python train.py --arch="unet" --model="image super-resolution model" --dataset="microscope photos of single blood and bone marrow cells" --train_examples=48542 --image_size=32 --crop_scale_min=1 --horizontal_flip=true --task="super_resolution" --loss="mse" --scale=2 --norm="batchnorm" --hidden_act="silu" --widths=[64, 128, 256] --blocks_per_level=2 --block="basic" --dropout=0.1 --attention=false --upsampling="transposed_conv" --init="lecun_normal" --residual_init="scaled_by_depth" --optimizer="adamw" --learning_rate=0.0027 --beta1=0.95 --beta2=0.999 --eps=1e-08 --max_grad_norm=0.5 --max_steps=24400 --batch_size=192 --epochs=96.5 --lr_schedule="cosine" --final_lr_fraction=0.01 --warmup_steps=730 --weight_decay=0.1
Rows from block 4 of a small image super-resolution model, named by matrix and row number. Rows with one number belong to one channel. Each number is 500 + 25 x the weight over its row's rms, rounded and kept within 0 to 999. All counts start at 0. Numbers have three digits each.
After each channel's rows are labels from the 100 images, of 14976, where the channel reaches its highest value: "responds to" is what is common among them. Only what is clearly more common there than usual is listed. The data: microscope photos of single blood and bone marrow cells.
# convs0: first 3x3 conv (model.mid.0.convs.0.weight, 256x256x3x3, each kernel summed), inputs 0-127
# convs1: second 3x3 conv (model.mid.0.convs.1.weight, 256x256x3x3, transposed, each kernel summed), outputs 0-127

convs0.77:519411494500495507523483497501507507473570382501493519498500513477490538490516478477421491505485490531547523492486504509529502522416512486498490506546496455491506516516495509503500503516499512493517547577518508495520511491494490488509494521455488516564510476491509488512472484486490506486493513493493523484498482504509506521505488509506490476513500490508530529504506482507508512511510
convs1.77:490505535508509508490508482513478484475503516545462489513530471500494449599461545487515496480486499466481466497482511502509507486505511493505488466487490511515484513519517484504484537458520515522481501477497500534474490545483491488506496422509527480488515567540486482477473511500487495473518491479505491507488536489499490453490516516547551518526504486473423467470494578534516495500444
responds to: smear: peripheral blood

convs0.236:486507464505480527518469529509500513487511519490492471473482493482510469489500496519504517489470538502505504466495533492533507506470497496483529514513557499418524542505453492510526532486536484531498501513505495514510502509466526479536496517526483506504465475472503517485516484501494494474506473481401502502501487516530508510486511559540499494435497482514516536511492494557474506470519
convs1.236:513494491507504489513472525484494514456502521485486503542497505481481477510515500499483499507492480506512540524473476482472479458511508530508490449516503528557487486503484512507481501508482504434510524507471496509510481476508478523491483463502483506494490521490476497527482502503462496478476524512640508490518531497451465535505521446459477502525515524495502498492512488451514517510478
responds to: cell type: lymphocyte

convs0.178:485490527497519501516478477492492462511431508503513498498468494485465499538468493456463490481547527481472532442516473514497508509493535495476509469458480471531530494490509488526503494505521512500523473512541537511466492493516469488506492503484486489498504504522467530534495487454496462464524511481518567517525505512503488503511502481503504504484509515538482456515500513502505481500574
convs1.178:495487428486495486485493523519496529512515474486457461490479511547508521441471492514529508518472506475496476486456512510459510491509501521503517554502502499535475515516464510492512512498508494495482512465482488436487464520465502517443497501537454512502506477494494433477507492547544532518473483490480464486488496496500519505541522524497476495540474512479526554495497482512472500510444
responds to: cell type: segmented neutrophil

convs0.252:451517526470504511431496462561510522513566528509488436468499479525551484489488511501499515519521505439529509497491513519485545493486479518488525529525518508467515500494484506511489509506515479490486516507445520513521516481458511471489511512455478520480482485530554481489497509473518532524547517516459505505492506489520498500508509517519445493443498502485516525505467494513443512497500
convs1.252:512504536485497488509478510480489508520486501515511520502516519499475469541539538474513509492489501561475494500521510470489469504510494492473476457482530501501521522518556518543492509505487494474507469513508492481455466511510506557523479522499511518511487503484469496495476464508433471471503484447603487486527471516474484527455492507475522484523550523486513504488549522455525496539499
responds to: cell type: segmented neutrophil

convs0.144:480515530495500505449502506489512456486458472488531427474453443460480459491493499507467533482511470462496492492519506500501508480491487496445492510505473482453468546490457503528515529487483478500489505503423501519489479494494506485486520510482447488456502482476492517476496476523519485513480503489493476498462492517506517505472483511484468506497490495469504512496459474496459540510483
convs1.144:512491478538468466461491490475510528477521487505510533508538460513478510485548509484486450532470503551538465500496514504524508490509513485504487496501457488486525476510520457495498493488511501510531519514526476459495458465470520477541504495472532500486472487511475459517508530464466511481522538502482521464523526496495486473508503516530529482510506528517506535491503465475522507460480
responds to: smear: peripheral blood; cell type: platelet

convs0.202:486520522489491481482459469512495471484506500514523490519503465490509525511474468516495506492523487469484529531526507494471527503533489486514493529489508480503537510520496460494536539493503497460492480501494483445519510471504456522489479559454490419519492514517489514503513534517458519501520500519499503517529505473482490491451519500553485526492501508440518509475482483510466492502492
convs1.202:515500499507494496481488510492493497551506483470477487512485509540526475488505497516479513509499505489505493401452532495480468540509510525478522519509525503485491534441500531502496510522505487561509494498500492517457506499462547511493514458502492541506518495511481479499502519493529460509516483461501519496454500516511466531512514517496485510540519498547532494526496531460531493540461
responds to: cell type: segmented neutrophil

convs0.180:515442476501529520480507518519507480490487445523490485486544479525484462516515506482450508509486524491496517491489509527547488507443503512511496498452495460500516442495520530514504502491506515514452474484522523491491505536496508524480497504472447494505535501460503507476468480490462462479515423498505495505496525496521479545496502485521517498502493512525472519506508518487505423480504
convs1.180:500506512502489464476474507471507485488515495445511517494502477493512508447496512520512482532522531498538460492548521480488503491523532487498508470515491491462486517543495468518471491487455506492552523507504488532510508473470507485514514485491514525476467502494486495518529516512523549531491558482458500493506526508482509433511511484492518455482519488502584492493519489506490527542491
responds to: cell type: lymphocyte

convs0.224:466550487507499530467482520504478492527448514489498470447493490537488437509521489508508509471507530476461500521511493483515472499562506496499478495486505485490484509481507482485511515506501509475495462469505491485461481494503495537498486495495510468424521444477522512516551487518528470522487501506506453553593530493482520484491488499497496503518481487474497510519506500518466527473520
convs1.224:513491501488478489490472497475502527512485480472547498518514486457503492456494511480498487546477501529514443463481526508476529520503507458491516504481503484515503492496492477532452467483556501537509510507521485462486505491473526466523529504477469537506485506523492471496487492484492462494514518471496516466440471473492496469495496476522501481518466505528591485512481459482466491513489
responds to: cell type: segmented neutrophil; smear: peripheral blood

convs0.141:514425494455505504511491492506512482482537450509486508487481478503524525464492492511396486533487512502514516517491467511518531500395495494511513522483509443484506487446493520473506506487512476485499525544503515472470517492488512483468499500461477485551488479478520489479482490466500476521501494486501520503516479537501500501487482520506491480495507461486491510492505510493510465486486
convs1.141:508517543546502517493519444496483478492506510501465523525542463508516474576503542532505480503480502487509480455471515483509491498525522495495518437509494539505500540519502490526497529519495540517498509482481494534454518517512528518511493430501543506470491554556474520532496521489502527472530500480517539514511528476496475452497528502513524512540539509484541493498502541497546537547415
responds to: cell type: lymphocyte

convs0.237:499468499474507493522418513487507491503511528463486512510525531532516469500502506470500501547480534479499523468470517493517498496488508542507499503505473489589483470540423506506479531452496536448486486502525469502525471509524537501530532492497513510522455476489468469495489502515464504483478506527522453531482530483477516474466464483482455517503464470497501503489500516458502483514498
convs1.237:536523562504480506496535503509463471499470520493493486487525476502536487490466507485530482466462517462498508513498502496472530504526486484479498536505526543406510540484467474524478492515482490490480522505459497491504517495538488462460522498510505531487506496524522533514500516516524445515488466502395509514498468509557491473522509513535513478505491521508510503528498504545485521504492
responds to: cell type: segmented neutrophil

convs0.123:470431489530481492481487477480510479496485447528492481497487486525428508514496492492499500507535526485479502481435512476501471510429455518497478462516488492514523481517518521529505474515501476459422489483471450505515517482497471541489481497510533515483505514469504476439484480515466517540484428508515504519514499492515502512515505506501487486504491513488524538500476499506495471502483
convs1.123:497525477528530477489509517473527488500464496491548529501509494447530472480479537520486545533517504493537498510482494498546540493493519485472516476532489489474486494524535478465484469486468532460518526517511523554510521491500484444505531518491506523496461500525465561538536528510460463458481539526499515529495483508498465504490485476477491519516516480502467456498466506501522530523496
responds to: cell type: segmented neutrophil; smear: peripheral blood

convs0.152:490493516494533504490528469531503494499501505480492475485513495519535539514483524534502486490484521495525514508513530549544500519468473499492486509538479511376493509506451481497500494529511455518503521510483510466478492487439490474512489498498506515509464508502528479482488517521483497477511508463456493482503509509525492512495489505513477480426519490530484513524497508486481516519481
convs1.152:511503521464480528507511500519489499500513501514458503485520499507481501548504500490514441507489459486468486477497497472486498503510499491512478497499517508535466483503486506524492539479523513509492508511502489528500440504471519525465500502504492495505496486487521503483526468484406501528480482487634482517464521506377512488513505522504471510516519502508461488492507505476477489474506
responds to: cell type: lymphocyte

convs0.185:512521479534510493485484443507506514531489539502516504513543487470510506477483494558511475465524476476512462467460532493539489506505470462528508481499474492484467463505489493479524492472544488473520490509527482485507553475512519527521476517506484474504490457474492471497492498514456474499508518492509564436516485465478495494480534469493478531499505504490509511468498457503496493532509
convs1.185:502509535459478524516516485514505469423534503487484521498516494531487474539478456511530535486467509521478513546488486496479511492487506499493532513513484500497503548537517490503526530533506491543493481504487516508397501514531557485524477503515518503519484516480492525492495469501508532472514470507490548525527470517532544535484508521508496464496506503509477477503468531524517530494498
responds to: smear: peripheral blood; cell type: segmented neutrophil

convs0.54:472485537496492507443499475508525459472481450494507455492478434481521470501518508476436504477500471462506501503487487509478513486469434519490488513472436489480484501496491527528472495477455474469462529484435511508483521514514481482491514505484475477493507526496498472456493501506529474471476482503529476483491472500455488493511491503462468492510486488491491507510441520446486473488491
convs1.54:513512513541469431487520505481501538486525512483461549480524448520483503525539475468511479542435519520513469487451504478537494485516527491506471492510510509495547476513544451508486513513471538502521523512478475497479464477474499497534499477486525500473448507495464483545494506474494511512518529500438512528488512509509492456509537514539501497514503508497526496499494490500531515479466
responds to: smear: peripheral blood; cell type: platelet

convs0.37:518485510473440506479467504530515472505476513508472539520498416509473509486480504509490491377495507530511511497477508540469511497513461520514513503503514539499490500491505507494509492524505504499495494515419515485492507488514525500490520502582548499490497528512490492485516469467505468464522503499514504500509507510493507499468494494533500516469493503505501507500375494510534519526499
convs1.37:508477491483541472513481486485505525465501474489502492491516474506508490513563494500510423562511508460511505480459490488537499481510508482500526451492513506499501502539471495477508498504469505452492515485511498524487475453479545510473494469460463542507471453517508477507530560531455497490490507507523495503519514507479476470590516484478444485532509470507487476472550491458447488476511
responds to: cell type: segmented neutrophil

convs0.106:507518519505490494506493509532518467522498510460467520510473461499540490514479513456492517485540522468444528512504510537503530475500483468530506507503519527449533451502514489490520506501515471527535469539497550484512517515511437501482496522530523510563501526529488519479490505443491477431517524532511522526483495507505449530461515532518529492512469539475519466501480491495491489511479
convs1.106:514496497458480476477482488527484486471492502488486483500448515497493508479524514561511504478511458508519499410485496489508509541532520482498502531547498510507436524468459544511503516490476501504484510498490475493478466534514554514486475467518490506483528491465484487487539488533525515539502493472505461503506497508550534487544490511482442471513563491553471498517506510469480517488541
responds to: cell type: segmented neutrophil

convs0.66:404481491475463495510473526488500414546517454518473483506481492505470529492497483547398494443521500487518523494496499490507510525497529527444510504500502479497450487458492511488510476510513524484466522482508489493557506483503527520516522503519492498513490485495501517561515481450506502443507467461503532509484506517517521503481470486478499514503487499528489492496478510523469497514515
convs1.66:543516478463551511516500461473444508484501513494533521482544473492525486510502528473531497528471474484475510463517503514507495423501477476533484470495527488514513547539480456470462441496514486479528467502502535559444469503507489494498526476500502536511483501561554528494489578512518486470494503488527507498534478510483456470530492457501464539515507517475504513507519522478505508524437
responds to: cell type: lymphocyte

convs0.217:506469475502505513513496511511504479494535488491494498502439485448506483473478517450494531479488474526472495487495492522497514483473545473471458471541483505497548488514537478496519526524496460519489488503495511497451496491510504506519503515523498513516523498514488548498490478487497521458468485530513518473502503509494495508460502494478513517494494517471523515473469499483507510490492
convs1.217:509504493483483500488540487498490524485501517524506509494482491494453498505545522532502476483506478560513490470504515491493489539515510463521447516517481505473446496485475516487479513472501500519516503482495473472501465523471495521517486483512516514470573509458496463500524546483549512518510512520486504474527514520526532501522483511486485487544569521505471487540498487501493504496543
responds to: cell type: segmented neutrophil

convs0.225:468518495482542550396524483564516487529542490519526419504483452463523487496495510473481503487541485413502490501522500557468517492521474500536496496491485505511476493502475511504479507502486511513482524484425546513476506492536504490476513500508460505496535499484561482507495486522525499505534511550522482496489513519492509503480511486508476516481489505484472497544487495481427504482477
convs1.225:519495498491502429504448520454472537498487507485550531505501521518477502488537515490506514526453477575490544522514461470493478495495528514490509484479558500488531487501587502516455454511515514506520495512501476462481478496524516549537523528496532486506474516505469494530471502498452467477484482485437516499519472507454488527476469496493528421530497510491558521479515495466534502551512
responds to: smear: peripheral blood; cell type: segmented neutrophil

convs0.78:467495474496425516513505524488506483508516541512497454498505532462522525506525496500494478497535502514523504516458495433448515508484523521505506514470506522508447515472498520499514503489500512436476520443532424496524493493493458501490501526491510527492512524504524489520512508470517518504456478508492494492488463459497493490484488500472528497530469509478493487450512519512432460516506
convs1.78:523512553518508511499515471506494497510488508490503508502549506520530484500471486472489637498487492474482501519464505524466518467485472469527509453477509516510553488541517499495513506508482492473512489515513524532458530516509521475509494499483484484518468488495510530489490455491489458463492505487502523478514511512462466502478483504512475525480475495527504473476526497500528506505487
responds to: smear: peripheral blood; cell type: segmented neutrophil

convs0.157:470500491501498495501527477458496482524494517508493500509545513498496557495488511535493480506515516501489486498504499524514497548491491480479491505500487476377473510501445499491492513496531419487505505505515504486477474519450502505517486495480509495484490494515499493473475511512489480497513496455436492465510484479466519507498498512519506466459498478517484512498521463487479505491496
convs1.157:500498510503502577508519525524474446492502513492499513501505492491486480494467512505508495496491486485483505504495482506495544394503514532492507525519516522561517502476478518492491546470504517485483523509476521511485469462507501507439497522510495509528501483509510511494496464495444513469484480514628476521477501515483526503498500517528488511492492514492512500496468515441479478493502
responds to: cell type: lymphocyte

convs0.17:533514516468481493514486498470493503498450514522508525519486517467523437520507489457521492494491506501486501521519495450452488499516527464512500481471496476536493484512527509501497459494505520511473464417529434490483534498493490495493497476504507487423517523500501511512516522511495475514487480492495450512517490513507477458508499460472469495504520511496455477484534521486520506504476
convs1.17:493492486504498496468529491500514489536474476433481490507473505544509513467525514483479508472494483500519490460494510492519524494494510469502482519480458486447527495508493480504521518468488500494509510532531507475523502498492485487493527528468463522501485481479516509519504486499510456523490525519482454493483459500447522496470487460491501511495466485498563550470477460580453480469535
responds to: cell type: segmented neutrophil

convs0.148:489491538507494514423489471479518495473423470498494417490496472493458468520531497476477488459470474456461491489513506492521503513477478493498494495429487498482492500502531509526504475469499476507455478469456494489486530526506487484496507523484442469500516513477509477473501489510514464486482450474507481482479518466505496491516495509501470504515489495507465500519474512498459452503470
convs1.148:496511485492472436470480485478532525490520476482508547482495451505503492473524501507505498543528502569532458513525529484504520472527538511489514450524467471511514514509521472493495530527481501486550521515500480503507512466461517502554506492489513507480434491512458483552510477493485504510519534487479484493480506507439476483500509491492490481506510500518559516473507457496500530499504
responds to: smear: peripheral blood; cell type: platelet

convs0.112:518522531461507498500463508503499489499517503503502510520487500488520497548536514528476437532543501482517529450471520481465526513541497520505515452508505481503479492480452513510472500508493512517531527517494496569506524457473486508496520521468489509512487493503518523539495485479498486503517552507442491467501548479514489492459526475501457477462541487519506512524505491477505527489451
convs1.112:489475473502466537492558523511510496501506470522495500484494494516471478528487459499487589471484502496513479471487465501501497493472505498493498480475520479449474542493529513493517515534523509528470503488488482463510432500500504517517493474499482492482509507504485522508491497487483504505526482490447473484495483481463523491498470494514533504508475476460492498459505531492533488498482
responds to: smear: peripheral blood; cell type: segmented neutrophil

convs0.92:509430494531492517535490501476522505484503480515449491514515535508484515496520514514515489508502476480518530503503529482541513519430498491520496486506471475517501514542524526513510512511479515538500487508539464498520511562490512519549513519486498532528511512528521502461496578529467462508447456538475507461492497485498509521499534516482508501535531515519495530473538510490519488532482
convs1.92:499537524482491492492548492508492515545491516479482494500490497447527504492479528525489509508553503504508474472562477492493509482542525476516486508508519532509502478467475459507506538467490502444520526496508519494485478521449451462521491476500523490500472486534500518534558476497517495493489521470475502442507502513499533460443485530532513492521475509463468497499511507476504508517567
responds to: cell type: segmented neutrophil

convs0.208:493521481473511509508479474511519497472484517497502502471471482497441509497497506476499454473540515494510496490489488511510533488504516484447530493491516500496531506503492511515516489517494503445506507524500542482464444512519515506490506495485511498482493508516473515543524487484532486494522516448494504479511523499504481487502492501535486432493469490483490527504480523510514481491541
convs1.208:507503505534500480521467484512479546516526496505477473542513530539517504492484530492511442510464505490493512532527490466497505499496484509520521476515460515537499479506481503493519481491509502572504503477508463478486551516479486495508498485517502479478442517493496451492485496508503530485478515511561511493479498477498496495511523529491533528516477500474509501475523483497505541504449
responds to: cell type: segmented neutrophil

convs0.45:484465521527503500524500499532497486512533528483461558544479475489436491492509496494514514556501484540464502479492523542462498518451483518511484473470522559520462515509485516520518505500462511499479454509511531483450512478489487486521494526533547509540504509490479482459507498505478558525541421516488466514473493515494518502480497494543534487474498511493509508530490505532531420502496
convs1.45:493524487521500477469487472504491502458476502455461462476466536514576518477458522525536466503508503459533501522443500483528525496532504494475529467540475502538464575517509486504479503517478521469503540490492497556502542473529465523487509497491494476501469530521483526510511518510487499534471540514495475527468471481519492497482545506483456514530531474492507513506500471480499539523484
responds to: cell type: segmented neutrophil; smear: peripheral blood; cell type: artefact

convs0.46:495608509533504495499513480513508532506516577481491520547488506490507512493525500486568504469479509537518469494472514492529489501589493441494490485550487583512506528503500500536517513509496523474522530472483517487531503516498491502504500513563550473492521502490471475511496492530475530457519543499511503448502498514530480474506499522515503486527499496485498519527491476472503546513484
convs1.46:509459512479500488503519530500486507538514497559481512497512512499491536556522496476477504515494500531484543522484474487503492543461518502524480546470519495510515461514543527482506507478567486538481463491507500575519504528522500466495512535490475517524489509513534511469521512504490512497541471533495489517498498511490508539487519480542522518495521472498462500522504505492499455473530
responds to: smear: peripheral blood; cell type: segmented neutrophil

convs0.162:508513524518502490519460507494475517471399525498513501530487463473531448505471504499520516512494501509442518472520495534499481489540516499507506464444484512481485497510521479492518513480457479508514435442521507462481459463478485481523507490501496491485483473528506551477515503524492456510510486490506496537499496515498464511503488492496516500478511522519471477544494528471523500475513
convs1.162:473500493484490515500515461483513513524491472499465488481510527519484526461533460486511443503447477513494525524438483486475502532482507463495497541493518501488540515520456492507487490532549510475488507504470490541537513494499490523468502525507494493502477525499486472506506482498507524524499486494511491520476476456512510488496539506496485483524488482467586532486504464525489512499474
responds to: cell type: segmented neutrophil

convs0.188:480445513483412507475471480474509458503513489523493486521500445490437465485501493500433503496493480485460507488485493474501519493415469517485508490463504512518495486498524510513498489493521495517438479469449459472505542486528491490487505521504484480523513500514495481455489455448485477482493434488506551486479492478506492505457480488521501506497502506517496514478405489523485445499506
convs1.188:509512518499497464481505507492507525463485484526539539468527489467528482520519506521510523563514510498545476492520555458524545497529517499519516482527471486500478528544519474469485500466459508465557534501510520540530483477465523477519533485474498571483453470504464509525534503490500501535502570497508506526501531511505481458552488484480508510542556459505476533534497484496476523492504
responds to: cell type: lymphocyte

convs0.70:496486528500457483452505484468514473472442462440493448478457495480468466493507493445481467432496434452480473513483487478482515477457481533471497493465525504484504523475498497505488491469494463485482504497456483509487540513511487477479506498468472460484501514483485482484497484480519460496481483471514487511456477479472462479496494526476460494480474494473533502489445503500476488496471
convs1.70:496491487516473448476489499471544528489523480502496531496501446518485489503522493507483521546515520559530456500505516482502502487516543523493521489501445465479527493502529465495522527513481475496533529528510479470477478478449536480513496493472493479476440487503460470526511503504473505491513533490479504467502538501465462488519507506512489458496509501542501511480503469468506505468517
responds to: smear: peripheral blood; cell type: platelet

convs0.179:515517538511484511478513469529490515507434503505464510507528496506491463528478517493545499456501517488433519510463497517455492524517485517536486521440520531502500534518467497532511534493487492492508447456477478503503458469482506506459490487508493462454505538529518519505482555476494477521516482532498472503515487467526505476482528521519494518467475505467476500495487500526507454493511
convs1.179:486481475483485487476450512494510518547483479468517480494475501477505525438493454508479525507500490503510463465525500520486521496498523517509521504510518491526496475453517511492465510462525513470507519485511526440502530500464504486526527507484478524522514478497479472508546468521511532523490510535465509489483512534485522517486461516491524451522478505530528484514488465439490485512534
responds to: smear: peripheral blood; cell type: segmented neutrophil

convs0.5:465535486510506495493476526415512467513550510511494470509486504489516542506506505497494507532528530459518531505505494480523507541521467491488508491497470475456485495489506518478525514491513403513497502494495495497506516539530499508502502494467492509484495527482477492471495522511501490485502512480514524518496476489503476489512478534465495494527499475493488495515518529492494516509488
convs1.5:501504520489500502460558488521473495506505507484488497476492473518513488480478490488517491486460474480508471485470480516477537483525485498479502516523513505486528495499483480496498489533498519503463536516472507420489508496525530423448493513511485477514499509483511516507490495504530535515515477499499495473485483537501523501520502502550473445466486504516483494530493475534489509482481
responds to: cell type: lymphocyte

convs0.204:465512490472513511529496495514487485508488536520490503499485505501503470486520492518555471523486505503434477503470467498461534483526500515493487504504543571497495494481468478464512529469447509465503443465505510457486475491527463498482486494512519469487493479512522462491510483492521530513500510495501443519519498489492513441463469518521472465489501496451491466511516506520476513466466
convs1.204:528501517538474478494492495477488541492488482490514520513491483503511522505486478496478543500462495536516559513476537471504498540514493486545509524493516504478542474517505470487471464534530492565484504516483485521514544489520537496519527536476514543496513525478501556520515505463507506523520519570508571484475467484511476521517482442504527508535485523536524545517487458480522510477492
responds to: cell type: segmented neutrophil; smear: peripheral blood

convs0.187:515531490479538532526508495477513505524444511487547554511479490473479498498471506495539478423516520567512512533510504544478514488541513486444501486496522512501503497496478490508495495517521513505527513497490533533476542508513520504503510477536548528479507516530394513523508481518518475429553543450511487514527500555487478516495506489524474513473505534495488499538481495511552520500501
convs1.187:494462453519521502469492508512477518486530478488444443500487500511507540503524510492513478528489475477498494469486469525533480508492515506519498512474478511499470487488484513477531530496487484518475503484505470463479475503513498462461477524480463476515489495515570451485515571530475519466450454541542473462482479478485520510524513513507459527493474510474511503468542488504449473489475
responds to: cell type: segmented neutrophil; smear: peripheral blood

convs0.200:510557488522506525477486483494512527503432551519497490509504514493501449519515501507556510486484530482430495488470534494531494483540485430492496485510476572491521519556494495525501513498503477515498428409528475493492523522508520518499507505532524491459529509504509476481462506535468535514502481509493499459501512502506503515502520533525527502486507508494485505493519467484478542526476
convs1.200:483471503483490470487528500504491459530511492494473492480443513497505564441523507477458477499517508523515506538490463482499471551471513519503494545474509494476523470487517522514509524479481478478500509513489490529510462466508472473509497538500464503513519481436508493479513477482493501517502491517472499512490480510500514547473506501484465514487494520489516495522471462495479461486573
responds to: cell type: segmented neutrophil; smear: peripheral blood

convs0.189:495501496533516501482466517473512485492473498524436498494521495497461447514511493500448501487477493513513523481484512502540489515474479515457491509483453451475507487507480504520506481497531448476460468501487510498518496533492490495507493526500466481489515473488478510457537467517471449480480466473510530505513506506513529520519489480486493483503517505553457522506488513465520517488541
convs1.189:506514495475488500490489479480498484488509473457532546485486462491484489448511532484507492524523527516539466521523537477498511476517507471471497471527508478496524514500508471499466500501464521497558529510497489495527490449456522530512508496511538497473477508503473489532465493479486542526518549469484494496509500517506509454485524494500512515498511520472577535498485477521487529523487
responds to: cell type: lymphocyte

convs0.134:511532529478473487523481491480508511488449520486512512514495499491508436485480515507565493473507524509515502540502503484460515514541486462495512511466477486538458518501504479483475454519530516485472497422485485484493496498513509524476537473519531469423498522534454491517541540531502469483534517480502478489573508491468528476523477495496486496491499514512445505505506464499511524492512
convs1.134:482503545488518517489520470497463529591504495481427501499518500521509561499545520479464470511491458514469523442482516510513486512489497524497456531485482502489519466438522509474539534477506517496500491494490501509484494485444514501504470552476488524515502488460519462506498509504520489476473477525497503520458471531519477501497507526475485490522513546465579508522500480531472477511501
responds to: smear: peripheral blood; cell type: segmented neutrophil

convs0.35:469489481520533480505452492483519455488542527520487474539477512480536530460518497525500481530497472465541538467494516501503511521505471460484516494539461540481531493512551506495484509507457455490525523488502509494509482498517500528527475523502510514513503494516482463479501499536506507470456525502515481503509503454478499517496528526417488459533531498496573531520543470460470524504500
convs1.35:517501557502501505490571536520495513520494541545484512471514516516489476555454509467519542501525522492480465516458495497484518506516520493505479515470525511493499462530461480515493553472545502520482511510510511512499487539495502458481510469483497503512509522477515516511520494461502543496529482503500501494504491521537520500517524517570525526470482481508419469506495523514497479470522
responds to: cell type: lymphocyte

convs0.196:503491484491503515487445508488503557473488521485478501509511511499483483544537494526534497537510529515470511468448557492521494503501430468526508472504421524520496527515494511494481484525473488446493456471503479500499469510522504511545497514523543541485484494550507468443520469537480519524504491516521441505490518534508504511520511487460523502474481555511537534498508500489509486501500
convs1.196:517515520543511495519505513493501505496479509460481489526474509485507493474447481452485484479471484455515501525458481484516490522476487501488495529498536506493518498467526499516478484522478508478503502522465509556484542495529462492469474498512467458519511553480491535509461526476492465491498505498487487537461453469513524509447517510518475471516479485461484476536509524543525499493531
responds to: cell type: segmented neutrophil; smear: peripheral blood

convs0.86:503502485529535486520506501542503445496496521482473524520494490522479499501503518488509506519525494515463539477493505554512485487456507465502473471480474499496532442543524499525532510496503477467480485539527546498486522495461479505508486513517514507555533500503499521475489513499450524459507446523491542486494511492507470556506521482503531505524491523541498502511473532457513459501533
convs1.86:482477513474447507484475498511509500438511486488483489446476499481501493466513504505496480495497528502519470479530512473496540514514523501496520529529502489489429548467468507509478497490501484509504522490503457545517463486506512523503534504512520534476533477491480473493514510504524504569489521489496471532493495489548523455530515531508467462535542503511485515547505491457460512517512
responds to: cell type: segmented neutrophil

convs0.51:485493494499508498500519494501517484502505470497543513474528492520521523494495510487446477509502481477519486543498505485449530481492469552502508521489489480488459465433501510481491479470528482438504535515468508486476502506520467497500512453451492523512468492493520485476528494488588456528501535482527489539486470514485465465521458483491508484499466476464505442488508520526543456453520
convs1.51:486477544492503533521501549481521485477531459504534495513535510445479456523483470511511492501494521496498521481489485489491504490495520468510541459529528524537495524492506494516532524520494512544501520514517514503497508491532534480476496519489500465500492507505495549513501486466482548456492473499488531506460516473476517518451472530512482485502495468500536548470477517521501498482472
responds to: cell type: segmented neutrophil

convs0.255:397478503505496500521507529474500439495481478560469493517480548509412452484505509490489520485500502519487523494498499492507491501494505497412479506467521485500541492491493519520534483503501481504424458443534459490508485501494493494486503518504525481481468501500481502452521501502512494502524432464493480512508502527522509480512500515518473539517487498467442519534529529517502500489484
convs1.255:492510466499517471471503469468489524492488486451545497511503516515530489443482513509504468532492464491518487515519531494532505475498509488503475498495487467535524492512499456499448441501528555486547535528509511499527527488452511461516529488476497520517469510498484528555500511465495489501499534487522532490475485510476521495498512460507522499477476502518549525495495468513488519512490
responds to: cell type: lymphocyte

convs0.165:496477466501539451535509529470490441530513502484494511486500540534470494457506497509496493514495460480496482500493491518506493519522488459472479485479445478513476494505472507463467502494479455480510500511509549515498479569473487525513505468485517496492496508553452474482493515522490488496497509465463518486482529482441552505516493493477518515504488493518505525493524494453498473497524
convs1.165:508516539516506546513529461506491492497526524531463535487536460471514474549527505490526451507485501486494539475497499488500518467522520529515494514516508524494506524504479501497501532514501485499516495500473489534477522507519488486448472516510508527508490515521536517515509514512573488447490511517581488494495464496626520475516543480503487518502509527456500473518509549485485525520456
responds to: cell type: lymphocyte

convs0.216:517472462489492484496457478507486531492511487506514482526526488485502505518538467513495473507465460476503474465518543470496480502480491480530491436506514516507484461508497455496486439485514483523491498476493473470546492536478526507553508496510490527517497484500536501473546475512495524526492501532501474519467464520507493480524517513501523553449492501498551515492498519545485473502526
convs1.216:494483511522474447488519494497512503520478467489473499467506492509502497495535494544467518481444523505520488502499481514521544481485502456509463530503513492513492523518506487508480542524506516452511521501509497500532538477505523495517538513476501492490485457530474512535554494493505494528492507533505391477519494478511498463453504532522473511562499458500478540488488483476464460484478
responds to: cell type: segmented neutrophil; smear: peripheral blood